Weights of a small image autoencoder: 6.2 epochs.
Rows from block 12 of the encoder, named by matrix and row number. Each number is 128 + 32 x the weight over its row's rms, rounded and kept within 0 to 255. All counts start at 0. Numbers have three digits each. After the name is the row's rms in percent of the matrix's.
# v: attention value (encoder.blocks.12.attn.v.weight, 160x320), inputs 0-79
v.0 072:128157159087074131137059168115129128154139170056106126094153156098145093167184180128126141088180133147158091123081129190129129161135130096154128145152129123128132100105163129085069128116094090099083127087138110128128129172095123173165128189
v.1 070:128105128164144128132115109176105091127122097128074093092133049160092130073111134128090143194115153101129081154178164112152135187060115133128076128127128129128163154128129166128142116129143129182177129129139192200128172073109166174128127080
v.2 073:127180143124177161100069148106128186125171147131158121170142087102127163080071112173122191155128128126080128142093108180128177125107187101108094099163128097128099106129078176128155179175076129139103104170120176143166086123123131154126100132
v.3 069:122121152115128126191132120150156076178176111126079135133136131108128128126167126177097155110155127132155128135124065165165130135066176099081130124128127110154164075128086127161145178116175128096129164105183129110111076097092120153125129141
v.4 072:145071152068176183135127033126141109175103149123127129118141080168128090190182095153077105129066141175075128184079089141158141159127119159172129094067152129118105093127156064072110126187115151088070180158126116132090095067095129108121096189
v.5 072:185193090071141040107068174161126128103128152151083128123087182138128111175127133128134137151144157127120129078130183130193110168146127083158152154128141088179117122176082149115127148135104128162067086127178118181188129108159097120126132092
v.6 070:177167155159146125139091158092128128134176107109131112094179125149129108139065139111089153194146162129084075169178155184137104105105158156086180122081106076135153176122125092103105165156111128134126071128167170127090137193154166126127079179
v.7 073:177132133170178084148128119118112104167162155131128152179189100129082089159175079128137131201167071168102157128138179170175100172127130094127071130183107096091170087176125164148187076155127126080138097115124144168129078119095127137153104088
v.8 074:175192125171101102135161127182095079129142099128129109128126140122128098125067135096146157083170114130176128125178127128189177128128079146184183127121132090092153134128127127130107183077129156178121150164124068169095128179145166069153071151
v.9 074:161112176187081118126162093117163116131186125138134146071160076128128172118152137188119127116157166071174106125128082078117172130126123177144111078128092160125174175152129096191122119123120118128195132135108149082124175147182150053157145181
v.10 070:065128135128103171129128128139125114184128079107111119085175128076125111129172171138116088129134117162134127123186173127128128127132157127108106075147173128156153150115130104195090133166115076095104161141152156134130173088133131113093106125
v.11 072:128154174117151109207189105075189162129090128170093125145128125128148143129092086130142176110081128181128116142068176127083086089109128181136162174159165119128133109149156099127188176137079144116161077087089185130092198182155139050091150129
v.12 070:140121128132128147132103108078191096073146128160118125116109132128125164111190130128145095104125128183101119113158168139154125146139149148087081165186079178128128164139093075178101096130185141129064126150128183124077129134130086134132089116
v.13 065:119172165090113148145072169183149110171143169120131126125105165192171129127093080111114135102077123129125064163137113110184108060129128196157133095145126156133139127127094211158081070129130128180180127154162104166102171092126091126072130141
v.14 069:074130169129103132116129085120151181166082106070181159088180130142155128147110115128134122185132166128123129159161085131103097137126076128127115156162072126082149143099134119118186125112119082151170125075143128127130173128171091127175150193
v.15 082:099082124146076051138134175146104070145109213127131157115128120122132061130175123144068109175069121105063168095124104127114164085108083163098135086149123168131139100072111175082135086125086102113163135129127132128130133118160089126183139080
v.16 074:120116119080175092103078128132130197168128196143149161136164128151169119128063064089115093187134146121079129146160129141190128143110124129104168128091130188127162178128175078167078128128122128149133120164145128108087090128153069177099074131
v.17 074:092128094140111183054152045129128158127139124128158136076131127071114088149128092128128101120129096182157105174110106191129189148083146156070125161127132164183150124142127127166112133079132127128154112104127128140134169127126112111150171131
v.18 073:086162128143128177136180104150145084097082088089133181072112175112129128159079154128108129128155127069128179136112181125129167128180123088128164092099121126128124103162117103128167129090167167143205123160094128125157112115124135102175098127
v.19 125:152131183137122112101137166084079175164123152069145128134119074102161134171183085104133170135119172170128096175121128131143128105125096184138087124136086121077151178174126141128133122164104138099126117129128174128175164125100101119173128107
v.20 071:128166153139128121115096085115092070127163161129144164128094135117161188124127127185124151127173135128107073129126174054127144076123125128117166080169092096059148165137128148104086142129139137080124128109081111176113102118135092121170109161
v.21 072:128176128118128130129129128060086127147128137111138055128080100128128127088128111111054132132100129084162088124126080173101064065150128188107154099124146180123156156136143170128129105127172127128122092071070129122087180161138128084099104115
v.22 077:120097173070182147133126135175130151099169117156168084124169097166125138122121136141112153196105153095094133123109081188100113125097128077107148168159154128132146159174082092132170128067089177110071139144088153147088090098096138106194146164
v.23 069:128166164117128126090137127128160192129066142123128137128149153061092105098112169112088119069129116128182129155127095169125139139171162127175123099109128153096058189104129111190063127127127076106133093061090190107118152121101143177157068173
v.24 072:166189181143151094126131184088128128163155095168086136139116127137128128101154080158116112092103146099128182181099087089128086127122192071088142088128106124128113160171127122097141179172164090165149154170129099146178106142126086121129133128
v.25 088:128163128128088136135106111145144079151128178187116089101129167192055140077148152105117160156070108156096100094115127128155124159162133128079202144128161110149100068112123127123078126127129150132122108093126128155098128136119160121129127151
v.26 074:081093154065111142122131160129148157113192127179184140128128101078094128128127126159137165129170146106134160129127128162182127135091089128183172127081093165128135149124178108154076079095095112130131161118128156129152163127084144193106130103
v.27 075:129121150173110130155126157093100146121180112158120172172145118126128133082068129128062136172117159138140125096070114126143171095117124128094126129128163105101131160170093157084170127106151128076128129170180128067108155081125062138071079055
v.28 078:130112118157138104099123126185168170125127120127080194117108141127153180164073185137209124108117080083104129095162147154127154146057072160102174147164162127165098117172125124085065125099092115099112127128176086053129170131091130122108117176
v.29 195:114159089149076137138112125145135115135155133175074182089119169150103086117129140180116143107133125092077136085127162097090118132138145085066166151142188146181084067116150119077109181097169136159142143169086103123127099182178134116090172077
v.30 068:182153091129090128157137127129090128074155133172075127137129106087085128076069059128129105137103098109164183135157099099123105127126101116128127149142108113128129125159127125125163089086129171162107198163126142101132141127128058072131128180
v.31 068:154173143127154101129127047111151072206154082134100175160144101186072146181155108181136079150170083076096089122111126173099175166186128172077139056128128131126127185188125128136126100187070119124140145049125128137097195127157102128128102172
v.32 073:186186096069126180130128078094159167130134176181122143113172128167160077100159127116134121093094172126172128158179088129086129130127155178072083111127126126149130170115130125135092181168145089101130139158129179084095059129137134104144174136
v.33 073:072110128128084140168181087128128119098087081130077129128079163128120092128141086206128129141128138128090133116128107129083165160127161128094139175098167086128132065180127143128126112149160128082047124129129101092089170128091122166059128130
v.34 072:083106149176149124068127132094122066128128127134126074078151109104163128074163108128128078092126128096097128148070079199115087132127131139127078137182096085143132167108140132094119178106135148157128087128090158072126078165067179126115152131
v.35 073:128162167129061130110101182123160162120087122145128128128178126128093111091129109110039107118168093111128112091136134163132172174188103128074115135124130106107132179087102158127121136101129073171074189091070128087165130135126158079127103160
v.36 072:105127128129128151128191160133139150128070128157127134101097133179134090113144096180170183141078173149095104155130128152128101072106149128138167152068073099079162069128127058128108117108181095076085126091134180128147108142164040117145122121
v.37 073:127127175128128100069131071129079119148178147200118151128154119116095129160128128128126115142064173139127135097079072151153127094100126165125104129086087128087112177127129158127110116083137152079180174086127105099127094128078129069110128164
v.38 074:183137128117088175112205154101119128185084095117128095094168190191133101064199157128104154163128083102110178128146163113149127076129122136108145155129129088113103145151174129128093095145083108122128083083129096075122091170127074127142136190
v.39 070:128126128148144160069082133128128123198106116186120108126108129109127100159101153162138084130115065179142128141129148154064132128140076092128084095098071184137175076179121144138127129128138128139142070135185150088096098128095095103078128127
v.40 075:169162130129128149123084100168176161155113130070127160079088085153127171076128129128136167144128128145142081135127128136065114101100126183177135156180142142128102089128185106116162090120125128151107089174077108177145116145127153129084100072
v.41 072:082133178128144142115120144145158186106133156131095112166165129129169181128179122128120074130146174131125139127173148127118128075141110173103207113127128126134163163129153094132118113126102106130117126128088124130135076175139161097108168098
v.42 072:154090101129182093140069092126108128150144129116126122128096105156160153096077122166126105127093146178132128128078127166161134075127084143135059080174146100128055127131082128123128126129175109143166130173174128146130172128154183127186149144
v.43 069:096087100164160107133086161172162190096070224127114132139059128114117134134118127128127149073059126080076114172096147098167155131168162066139096126126082176183133168176086139090082164126129123131190163128129139089134126127128127153163110166
v.44 076:132174132129128108059169165111160176129078126179137100130128169156127129154108126151085112111182102127100063132155125128099093125137160175140118137125120128128088114137120080127105125128077128097116130119128102086130129087114129123071156140
v.45 072:128136144128101124138096128147061152124140219128133158128224127127131161129128128125134124130123129098167118146088087101102129169126129129156120128163166131122136107110131128129136173139128128118063096107128102079178105128146093108168128112
v.46 069:143116068063093127126116128150129128109150086129083083133126134163196135129154124184121188185137105170127061167200150126098158136149124148182123083109122164146062090154128129091095110174125171124147136098140105114129121140178143193174147182
v.47 075:161082084171088188155174123079128181126087110137113121129126066127139159184089094175130167175158130110083093072158182175137129121164174101136116138128128122100121127188124128126160135083134065171142137155073093129082161128088134090199127094
v.48 071:127150138177108117091169102164128176129097079107113175075175083118160118136162087193036120165159169128179131175123154193153104152116129189143101150080130083074150089135125091116146134100129128146129126160069127128131079188128129180116104135
v.49 072:128191158169141056141127128139089146127115132140117129136136163175100062129106187175138137121128124129144088130166127163129133181137169196089185127083078092102070127131102126106195145169080129181127087084122193176184129189131109148135166078
v.50 066:092126154129159109149091099193198142116104127124124095128184136182127171127142128117152116129164167117180129144048070128128128117124069103117121126114128063152111179150157154127055071087143155105107124144169128127095176092130147189155106128
v.51 069:163155125110113127174182153120092128146128128128054133128145126173130070178178103128125096097085152159131163145071129171181092075134150064130130111104142126168070137114127127128129135145163128140130094127081080156129158172198168131068082115
v.52 069:128119128128151168150128087176110082107094133159095177130184071128146186135155128183130169128108162109128127203093103190127179086154191128102078106155098129074116129128124096159129180144132127125129131127148128129168075186154191130102140131
v.53 071:129115128088128092115110120193086128109129137109158094072118157128145116062157128112172119131080177109065128119149128147083128188127173069138128129123128128082116153127102136103130128100128140129177126105128074164107119110127101068103075149
v.54 082:110116128099151175227130076124158126085111213151180075139159159148147136140105166069078123150103142137088168114137095128154143093133115118078129116166131139097144134122175097152148105101138082082118119093098156076116135155113173102081100101
v.55 114:191142185117156124076110141075100136129131117132183132164161122094127182132121096104175135129133133193148124190131128128141147172131096172177081073094058098059141127147106142125151090164087128082085129068177147196145137083105128140141088133
v.56 073:079142128139139127133164083095133161129126093129122124085125134152084165129126063122126127118128130128105141084134066169138160122128124156088130190143071194175101083158122085110153155129189129165127097128096180181146136142139132109139152172
v.57 133:071159116167105139134128098131105111136165146168119140096080131172101074084112188129053111129175122097071138086168156135103098100124179135085170128152137133181059092122139112099114145117136145157152152181097076126117092181131120149123141085
v.58 168:082172092146120140142112088185133072128182132139090196104127128161084107119116165139108155114158119120075136082124190092119096121128165115099176149142142161141081100092158116061082145090171193178165172150140073130092095147116126140077153135
v.59 070:157155128167128126123113182101128100125152082126112107099184068084136156144129082135129182057126144102079124198125096160129120068197123124186085128177085125113178129119134132127161155108121142127105131078181129092172128127093129122088075119
v.60 069:129127113076185104110165214125129128122081170161187067128109115167183128128068189082184127127123077140127129168095118132091127171133138156109130129066173084128116129097174135083143109121089139170188164125185140115120152128135163101101145128
v.61 074:127130091169126094126175129132123116144144092126084127070103089108090124122127151128102175208134149186125126123165109159156103160127092054171174090186147126096142153139131128131139131159183128154166089114095191136144180088178125092151142133
v.62 424:156082168077171109093127146092117162129097127105165100170133085095154167151133087092161131146121160154168092159107096141148161142145096167154111110092088120076155154148077171148137077139106097091095109100150167165151170090085126128178082144
v.63 075:125087128131128171170129055107128165127128193114126093180135166099078183129142106148093143138170157070128128168134175158063128162185174125166106135140136153128142127128185136163128166176081110124115127192170168145111130146135133092148140160
v.64 075:106078128156153135150110170128105159104168114093106107128070158073106183069083102128132167087169154061089173118130079158100096142101124070131129127121125173078111172153131101136124093127138129123181131125121153125113127132104149156107181114
v.65 071:093082128165144138131129150127129139124184118177136161087143161067073170165114192116129171101110084129144128080152122136160128115122161063167105132185178128134155092129128129131096134127167128155103099069127127115196128172129141050128129167
v.66 070:086129128106102130094126185130130126097182128089121116120130095152176119142129116079209099079143128145097153176122129167094105129210065128178066110104096171128083091175098158162093069129138105180068128121147129128093085129146138141145180139
v.67 063:126125089099146052129135133153126128099143125046128140158105106128066122059083140186216120130180168164141132098130167166133129110178159151128125143130094095069057125105178128130122092151123097128167137130156099171139178120127128160161129151
v.68 069:073077101097159117156179083095109116132127132132097130128137099155128111134110170128129157174097131168151130157150089188118188099162125092113156078128166142128115129180076128091073125114126094199172092067065129103129089082142095159128164164
v.69 076:127156128094128132120128128144157128123120152125111152181125142121099094157080128127125126087081129168140108092134106151142164124068133166161130133077103129180107128142145127126128075150081103082156085128074091131130077134141132196144144138
v.70 074:148151109177173133116150102118111078163110154160119129064127168093091117085093153107140110126130113123106081151083136152074187178167166123102130051073080149107132119179121114121174192126090128109074128065155101174132124139134126140182184117
v.71 070:142083162116128159156085127131129071130079093148149175130089176198138116149176144092064143079132114107169130167168129119100091195152095157124108121127157127129105148139090132119129117156141151135191188127123127131130138126121215131138106141
v.72 072:173108083127082120160146130108078165069133135089111147067140125173175088079077178153122118090117180122165067155127128058120174130147113169128167128094159070188061107147131174151137137147111091121155103198165087149119070132107079120153128084
v.73 072:128137128120158163084127073149127172109191101127160173072118080112130128081083127130125140200098150129107187152127093110092140132139126154126081179139116092113120091107130076155172085141172128134115125129176054124144090120173162131143146069
v.74 073:148130080102091087071129143187148106164105131110128140104194115094127138128125102179138156135117181092096129134150066173071190132075119128132104132114108134128088088130131129097125128126104152130137139126116127165082093134165193092097114158
v.75 068:141128171124130122137128128122139200181176126098190139113128109146205085157118160062146142127125130080190124080174147087128156177171127089167119130130131129128133130127181103130174115128167128176061130186170173129079133143110177131127168124
v.76 075:127107153189128129168125143104067071119074118170139110128138104129099178085112090128062087105129186120128116076075089148118098138136080144128127085146115074128123129128113137130107166183147181182131070128146171089095107157123127193090149103
v.77 070:174116167093128102137189160163119127137127133086132155154126141118155156072140094153087073132174079134155175129127128111166071152158101128146167132158101125070134070161124085160151130068177165129164126181172126128141129119182083128116115105
v.78 070:117131128129134176063169188124121146151128131187105181130162128112129101098077182188116127151130101185134090134078109129121075152131129144179183127172130109144163080113128120127121096130167170164133130147111121199066159085128094090179189135
v.79 074:163112141134127117156131156128090116098088084138185130141120126079190116126135143128101112124128129148163085193126185064194171060147165190140201140121131132143133099126195066160135123111121170142086171089136132131117124128123124163181073069
v.80 072:087136126127128124098128140128129149079128123099129156160116134168128166198128129163132160125127082141153116116127128127160128075187128088128128128176169191167147096134128170097146122114084099169195126175180128124156176066117142129127165148
v.81 070:177143075129082090121090145130110091104130129137128080179082082128127125127093128066133157109130127129098098076120128080128174131131103186161156127073163174152119182129108097069181156095071135053092162132125064068150127118125126132128086143
v.82 075:154082133157086070108127071162127149123077117072171142174122088078132172126181137169100160130141110118130156090154155109123122083098141082126146055138104132104135130151077128113158082101128129125102087118121115137096112073102138172149098145
v.83 077:127160143131180152129160165171131128126071097142133196164182125132124185078182137137122191119133124180189131125169122159127116126058065120124133172163093159177180121148069089081067115088096130104154108103183119116070105141063119081127110180
v.84 120:128075182128124126108175135061088147126116194105133118185143126108146173128163150085094141172083142140127098141132072200127136118125065130181129073083071085086178118141091165134143072110071110080088122098149140157139169117116116138146116163
v.85 077:121095128082076152120169099188123128076128133102163086133089113126127122128165129088120099132071150105148136082141129125080103130158129098128088135093174128081202100072167128103074150076064122129143128128094139096157163080144174129117182198
v.86 068:124072165161128132129111088128132067158147130140103081145085129135156097128108162128101095129123104148196128112097159087128120133127126128140132150137180130156102080183129148128121150106168128180093128127129110081102128127127120069120131129
v.87 066:158095161166103146126056115146115098077126127085146087114128135172194124128127139123098132174123127095179123117190123127103128130132120079137131095113118130115143092166172148188128141127112175126130061189094143122130102064110124091126107095
v.88 069:054122173167165138199067089181143128121138134129081138128180128093108131116084195120038125104157128117170078100133121134094118129116071129126157124128109134129123105127127116111135130179093155118154139062121128076118171148130137142077128129
v.89 075:125086083128127138112130190107127128126183162132175129128126079154153137162085128066151189124162128129159172123120100162176149132142088187078131160098157105166039077130130128181119147107113098086119126121162125098122102129171103088170168163
v.90 079:132117065143137109066158140110172142178139080202077107085165092094134130132100164144116150099124055166145154077109115122148144154220090148140133146086146126121106129132131114096125122067124116084124124101133143154129138121104086180146167172
v.91 068:179152101127144161077147128174130128127118095160140103120131125121108056077092115125135182050189119178109169137119154162107151095156115109129082072089188075104171141149133161150082078105100124092126126072092095126137129130125079169128117168
v.92 249:170084167079146112102144136101117187154088140113174103185148099082149158150142099102152125130112172184157092178099078133145152163131089162181107104097094104087161170177099172160165109157111072110115114098139165147178163083112126120164088164
v.93 074:188092192125088112104133176172163161159125189132126156112110130165127137118084108094134090130096130072129125123192170125118111120104190136132078119063110161073092144096111064137147086079158168088106111171128120138132110084118097129128123168
v.94 071:175129096140128130123114101122058158130167133129166146184113126062089107189191127113070129125073129127129113140126144123128077125099131128128115113128128108122118129142141128172188101126061119122074080188195160154174128179145125130100141103
v.95 176:166120159070164121108172138087101163161092162125158073169137100100164151128156081084132132156095134129179082147131098137161180129129097167165086108114119121121165134182091178152140090155113101098100125121171191164148167072103100137188119142
v.96 075:116149163072126188145205062095077128091128107072168131080152133129110125168174128064094115180132068147121129125157081071069120121093086118133177160099124126128121126170118103131111130107129137110088136158093101126173091094113102077147098112
v.97 076:149130185124097167143130129128158114164130150128117186128183172114107118173126119068128132171185127126143143140121183105173126105172125159104160129113124142180157168071096065078172085097169125068129131103137104071131099082147188130146129138
v.98 073:096128082170067155104131153084125140166127113095148136189119163159102130128130120067136129116189125096137129129127165067132109153191102131100136094091053174144072099174079179127175123102157137081160087160128165083176170093157147126130128164
v.99 074:113149074100126064132139109095145155148141113100113137064123131129180067128162162144126118149093136121128095125158175171130134124089143127133127139099056186128124099153152156102128128127146133128126125139109159138126073090095137052107094131
v.100 074:160144107093152133178132150133082128128080128116138135112121129156131099084130090146121165127168129126174091128149103139115127118158070153130096125122128125128186165080085103179127141065160130119113134170128101168171157195109135065078150094
v.101 070:193111200116090124192156078129106179122175076103128085186106134170098127065131067091103113130141127133119077129138128093199195124095062128071177128129116127145127085128151089153118181127120183133153140129153125183112122171166084128080145122
v.102 069:180089128079110091139124129114192107120183140129091132128123130169088123114153098133127112084084138146157184191194085178153140055111109197187144105069198145160109103171113127104091129061129103126116138126080116152111128105130141063136120124
v.103 075:163130154086170106105141144153079097094089113147092120145128166144130087080124128096218110185148082161134098150102176125168129125079083108196185088129081131128077170155071160093074068119088157086138180129143072128124107177125104126126130053
v.104 428:085167094158092159144123108175153073119154111146106170080123159174100082101119162176111129102155088082084150096142168118112092111132169091080160167155162139163101084097156100096085174109174170154151153145094092088085110154165132113077163110
v.105 078:145130160166116118058139128089172120125099053137118160131120129129125130165127135130170130167159116129134110167129091133131138086158082140097108194179160099125125128113195130125173112117099098138108197159105163165120171086129139123166142125
v.106 073:102077147121124159077174197126127075126116061102125082179063072139104128182126116130115059130169131097163128124131080139127124103082106128126084130158152068164137128178174130121178123104104107128133179069126120079146138115075133126162098118
v.107 076:127082100075171128160121128115157088108113131189134143180172125170137179074158088120161061111104119135128141102138096127128133138131130143128104091127108138127113110127118121129110081169152128175157133107182126173144107127175122132185155105
v.108 073:127128125104114125189106128130129129130131169142130147129130156156174135126145183110084117172078126072173195138090128143148150091172128071130149132154131129121128119145122072128093131076173102192144122077060118076122147128140112130149156122
v.109 075:139086101132109095106119094156162085081094073127182168188163130067095129087154197128124099148126153175127084128164139138084130129122145158153155157160073185170170100130080093120138132173133094154061078155161108102123138152145132155147127098
v.110 079:128111087073097129190122135110163128126111086135106127089093118100129067129107070085152198087101146104159128093086168165098154109178080168177115121138091128121160130176072124158096068161116161073107106178099179156146129059189089126072122149
v.111 072:119106169083085147198089116164126128129097144168085100169083140178134127095155098186091124063084106180116180150199115105128085165190181128055160127179124141186106114118180136126170175092171078139078148156128074125124131139126140126076098147
v.112 086:103149141092181132109098141120128120086135113099158095115173139117114136114110170103139121127105149139188122123116143157085084134093123177110147130131090138116137194139133200081095173095062106126128147125132134132168167111148129127144083145
v.113 112:077125127134130129134060140181129124136125066148120149119104192127118059111145176127131128134124074127109177068109128069116123129145133100091141125154133120176154092088181139101109195096170127132187140138087126071128128157166125130128184085
v.114 068:130128113095093193128149131105127129103127035165120134118067034150176128093184054068120141128125082129093128153152088115130133130129149176060156165158145121061093130162145184085169117142115144071156129127127128082157132166123052156095101123
v.115 069:150174128113074091138185144128169108118128140137165108080071073146098123105165141176152127120068113149081073135128177118124114105076085080138183056134125077112125115128127106107127116129118112087124141129137092126128128127138127128105128167
v.116 076:125147096128106183111078091135166135070154165063158098139111166128192158150112100150173181127113158108128082171150128129125173133123091107128069151065114132081134124112087080129116159107125140112162148086187129087119104098129148177147128074
v.117 092:123121151129126132097177128084173177173136163125124063140078073157128089130103167137104110156118128120100136133108165146123147097190086147091142179125078087142146127077145124145101092152073160133128109096176127103108156072160209119114162166
v.118 069:144128128077078090131045057125071102134184197129127139090091168127124167178106090097111187170128157126126128094127155150173183128051104128128164130148143128101166150131096128071128122129154128119128130092130189132132172070127182183128127117
v.119 072:128172136156129162189076127128114101148121069063126072193117129113122179185143090128113068086176131152168181099128127170128163126126178068178082139098145172182174082110113128109128123126106128080171096107116128133127189127166123131137113128
v.120 148:085143113132124138144101113128136115125160128197105134074114179160122124075076177194094126109169084093110159102146181126076133142120173076096128141140125130140104071120177068124119163121155171135125133142099109104115130140205179127109194076
v.121 072:112191128131094118140123077102193161130093159095183129075097120143180093132080128127161154129109174158127080118121111100060137128143106131134128153073089127133057125094149123129111175126118131208061150120086097124170096127143072153178087181
v.122 081:091167108084168111137128126146091092159109113111156078163162132144118151100190142134124110157120140176098115143160156163124142133152088125110123145155180120081134069123087195067184121108182131114132132181164127092140143070109063129111095167
v.123 074:128102157121081145127125125114136083076093125095092154173188205129098160165189107175123144100135129067129108137145134055107131055126118111147147113129083110163152168091158157127121128163141100077150169114075118160162143146155183114073136128
v.124 072:086131153153119183151095087096099085147128126113151127115090123128117129162078179127133150126126124126137066138123142116130134161131090133092207088129115125097128164128098081179061166189075146126096127095123127126119081161129132126073152141
v.125 071:125169172121189145129076186128125100128184101103126061071123110128129129130129138088082117130054100157136168061109161113203108072089140127112179078127128180128057142110127103071175172127135171182110173186194128129154130128158130130141181086
v.126 069:078126152109074084117120125125126184136075127099076129106163128148126124162103172148141128112141128106123129128132186078107128173110153072128147128070136153084171137128174128127128128105127130110076194128129094044161183167137203126186134069
v.127 076:109171128131077083127155098082137123126170172130128120132188167127128162109073111129146143094130078141145167087134163117168128083124172156105182129091140185152115191086125131169088077127130170079127176127150156154129148104098153130161138180
v.128 071:101125128172146153097149191124087141125095109052173101122174146128094128154116179085126203134129114137128082117167101191118099082125157164083065129129060131157132160130138193165166108130127116088127124066094098130126104133124146178165127119
v.129 072:127121128177128136084176131128144156163128092115123098152136153128187172082124168094149086130126159186155163160127148140138136129128130196128146127073127131146131120119191177111091080145122133111096111168166127124127128185098066147082147151
v.130 076:124158116169096153168138114154075124145091136075119123154078115090174082127144128125065144070063110121128108133137092088132130130131125188136140123130134152123168091142143127103105123113091080106100134073159128111120146185128098127121138126
v.131 071:128100083086128177125128128161093128129101158142172127082121093177176139128127121066124126124158145141136085187059150130162126095100128070144125153167094130110126132189128078074124148139132128123121118184129129130141128147097201172097113129
v.132 073:078063134160128120094131125148072136194141133115078108075156133093130131137178161127128125135148199180129127180053112124129172128134159077145075172127099127097165194092168168081142157101127184172078192119148098182100084127165126128156129157
v.133 070:113095082139184082160126114092095066129105165122117100169139129087149147134167109129095137076171137083132125127110129081067146118183096180147147147140177124125093135173132106116089132105134129149151133177058086077190108096162139154087133118
v.134 071:128111104088169150073107128128127128086168111083074121128048112161072117092177139128123096146170192157170124077063126120135099175130120127092123128161129135134126128118105186179127137128121145107175143176171133127115161112126104125153066168
v.135 073:088091128180164125130163175128100128167081088095175129109124123128085164096173145128148160165128104122128069064108127134105132178130094127127152116112125088128040071087093156076066137077129088096129126094145139082050128128106087069153122125
v.136 089:124159132162065141121083132092147106083135167094170128119111080128127116172131151121127130150129156106150123113165175068134168113131167138178125174194177104145056088139169126139116126107084142117125190161131063128130128121139110132139123042
v.137 070:187089128127128097135158152085172083159092078185145102128106091128066053127205084100118099109126139138128127076128128132093130075140112096110075158134105129127118127182098095107129170126138092099127147087107129152133185083056127109166144196
v.138 076:093186106122127147171163111120135107150139116209156169087089147128115101169097128167119188117084141122087140097087096131168110119109106120097127094166084182128117071095093072085180132131128147108103092159173130128113072169171126149137154175
v.139 170:184112171093142108118128187076129159103108165081147076164111103106176191163116110105109130174111133145184097139109108181123172132149058154172118100090111127082158169175124140152128086158074118110127122099137190139172144115103128158132121156
v.140 096:138137179128164073040120128134182115122130129100191127126096150082150123124128129131182148097097144119167075200130149127138119142175128141102127134099075085165128115122084131087164078144141079102133124104178145172128156103118106128116133172
v.141 074:168148183167126080113172219099127085072128119168086098128087100124117114127174064145065167117173124102087183132110156126149152093182082127096102081082128165128131115101097165126145167127164090113124116085168140130134128093130123131120129146
v.142 243:094144100154075143159099106150136079128158127169119171072119163164085106107109179174117135092159117086075144077147179090109075106149152098098171170140170135154102078105183113089102163077173162179161156147097094093090097174171121125101141120
v.143 076:129072115082162150182064070102131134130128166155129170082095159112132128075102152150119104166160090092154128152120094148119104098166191128169121107101127093129126141109134101126161117128102128171063063119143128128140117140122141190100101105
v.144 071:111163079158133132138100141077109173121089151093112092133133132093145104108124122128137111149128136131180128139104131179072126128126129102179182153128104096101157091137178076193087138158139175077123100124130079133122115116115119126150124134
v.145 076:102125166176088180122174134155123175126168161114180090093175186145098094128087168162133130156130071087144187126129129132095155132171129075068124118128178154150155185158094162098125120131104158121104126118146178098157115080180121088175131169
v.146 073:091130079189105191112070125077170128128134113129129081128129141171130118065107122067142164127187117129158128120142121176174172129173100164097176072135099146128089104128138125125128185115109101091160079177157183096087102147170072072130087144
v.147 078:095171128127083122124131034128126175131081145199093099101077097094131181161139110159142166181094063132129067133155128149184154127090092075085075182093119068128145140142079115128114183129135082144131182126124070117123127184160161169122077064
v.148 077:127130128077129126176102114158162125097095149125083174088132129126177173072167097109067111146164139072129154147125162159134154111102121127107170174127098136165129158091172145113080073170187104172085120119148098121159142128161127164134134098
v.149 073:133106099136166138179129128147129134096137118137166127160114137147081136148122161191166105101156102133133092122129110124152091126124128135150134128132160173087140092103131131138142121109168165170124130125123095175138105158178065116063183097
v.150 091:131182136121110124118099180124179063062143132087137134133083123120153134106133123127157140140132135138111169131128119151147094180078170130136147121121129199165049155132118109136112179189133095095122102153144137152116100165175140084109189086
v.151 069:128161128172091063063181128173127079098153129121137126124090138140137158158129167157062087097095200132128128143203167071077118124116092082131113087129132151115114103199127161127128187127128128125181152190060104156096194162165106157179128104
v.152 072:078193127128128069134097122138191128139076193079116127128133132103130117143126128093161082123133125128138129115111158130127127151133106082127109173126129135153159141085129140148125094153167065100078111178158096129115072147194131122063129134
v.153 071:099156167166184143130170078122149146141128127066130130128116124190171189136152165180134096160125086098127061128137128082112124137169153144123165131066152155154084128141129113138161102143140129071091067107083152070127128129147064142125127114
v.154 161:098132078172128110120119112124153071090130115156151150065091133134092076123090176139153133082127111085084154090142132110082113142128122118100180186157149172154131120089148115112083130119130181130150145190123074122093128129175110096086137087
v.155 306:080175082153083159146126106169138106130158120157079175085106161152077101108096153168098140118155104093105159088152165092121081124105158083097145163149160133182120115078171097095115182086163179164167141153082097079103089143159126112083167083
v.156 068:128065127059127126094100107168103138112152130131127127111125134194160063128086070102099092153163175130160128141097129143129103130099172080134150169133071128162120142127147087093130103140128160143120097046072128128064127129127090178125078119
v.157 075:140170124129109184151129107127103148170152064119127176077137163106084138155188142150090135188101149184154070130142129171106141187171097125148142110157173132099198086081083157137065129091079162102092184124107081099107134133101144136127172175
v.158 072:133152169128079179101091065135114105135101122138126128128149128183091165163130123187112142165130156140118145103095135125130125140128062184111196052129096118155086125167124169068109125067165128151159135181085128116120190064109129186189167125
v.159 070:125088128123138092168124124127130186109165116210143098133128162164128132107124128121164096122093197097127172126131109131168128147096100082176144129129141130128118062078077127083128128163080141173128102124083199102107207186151130101074082132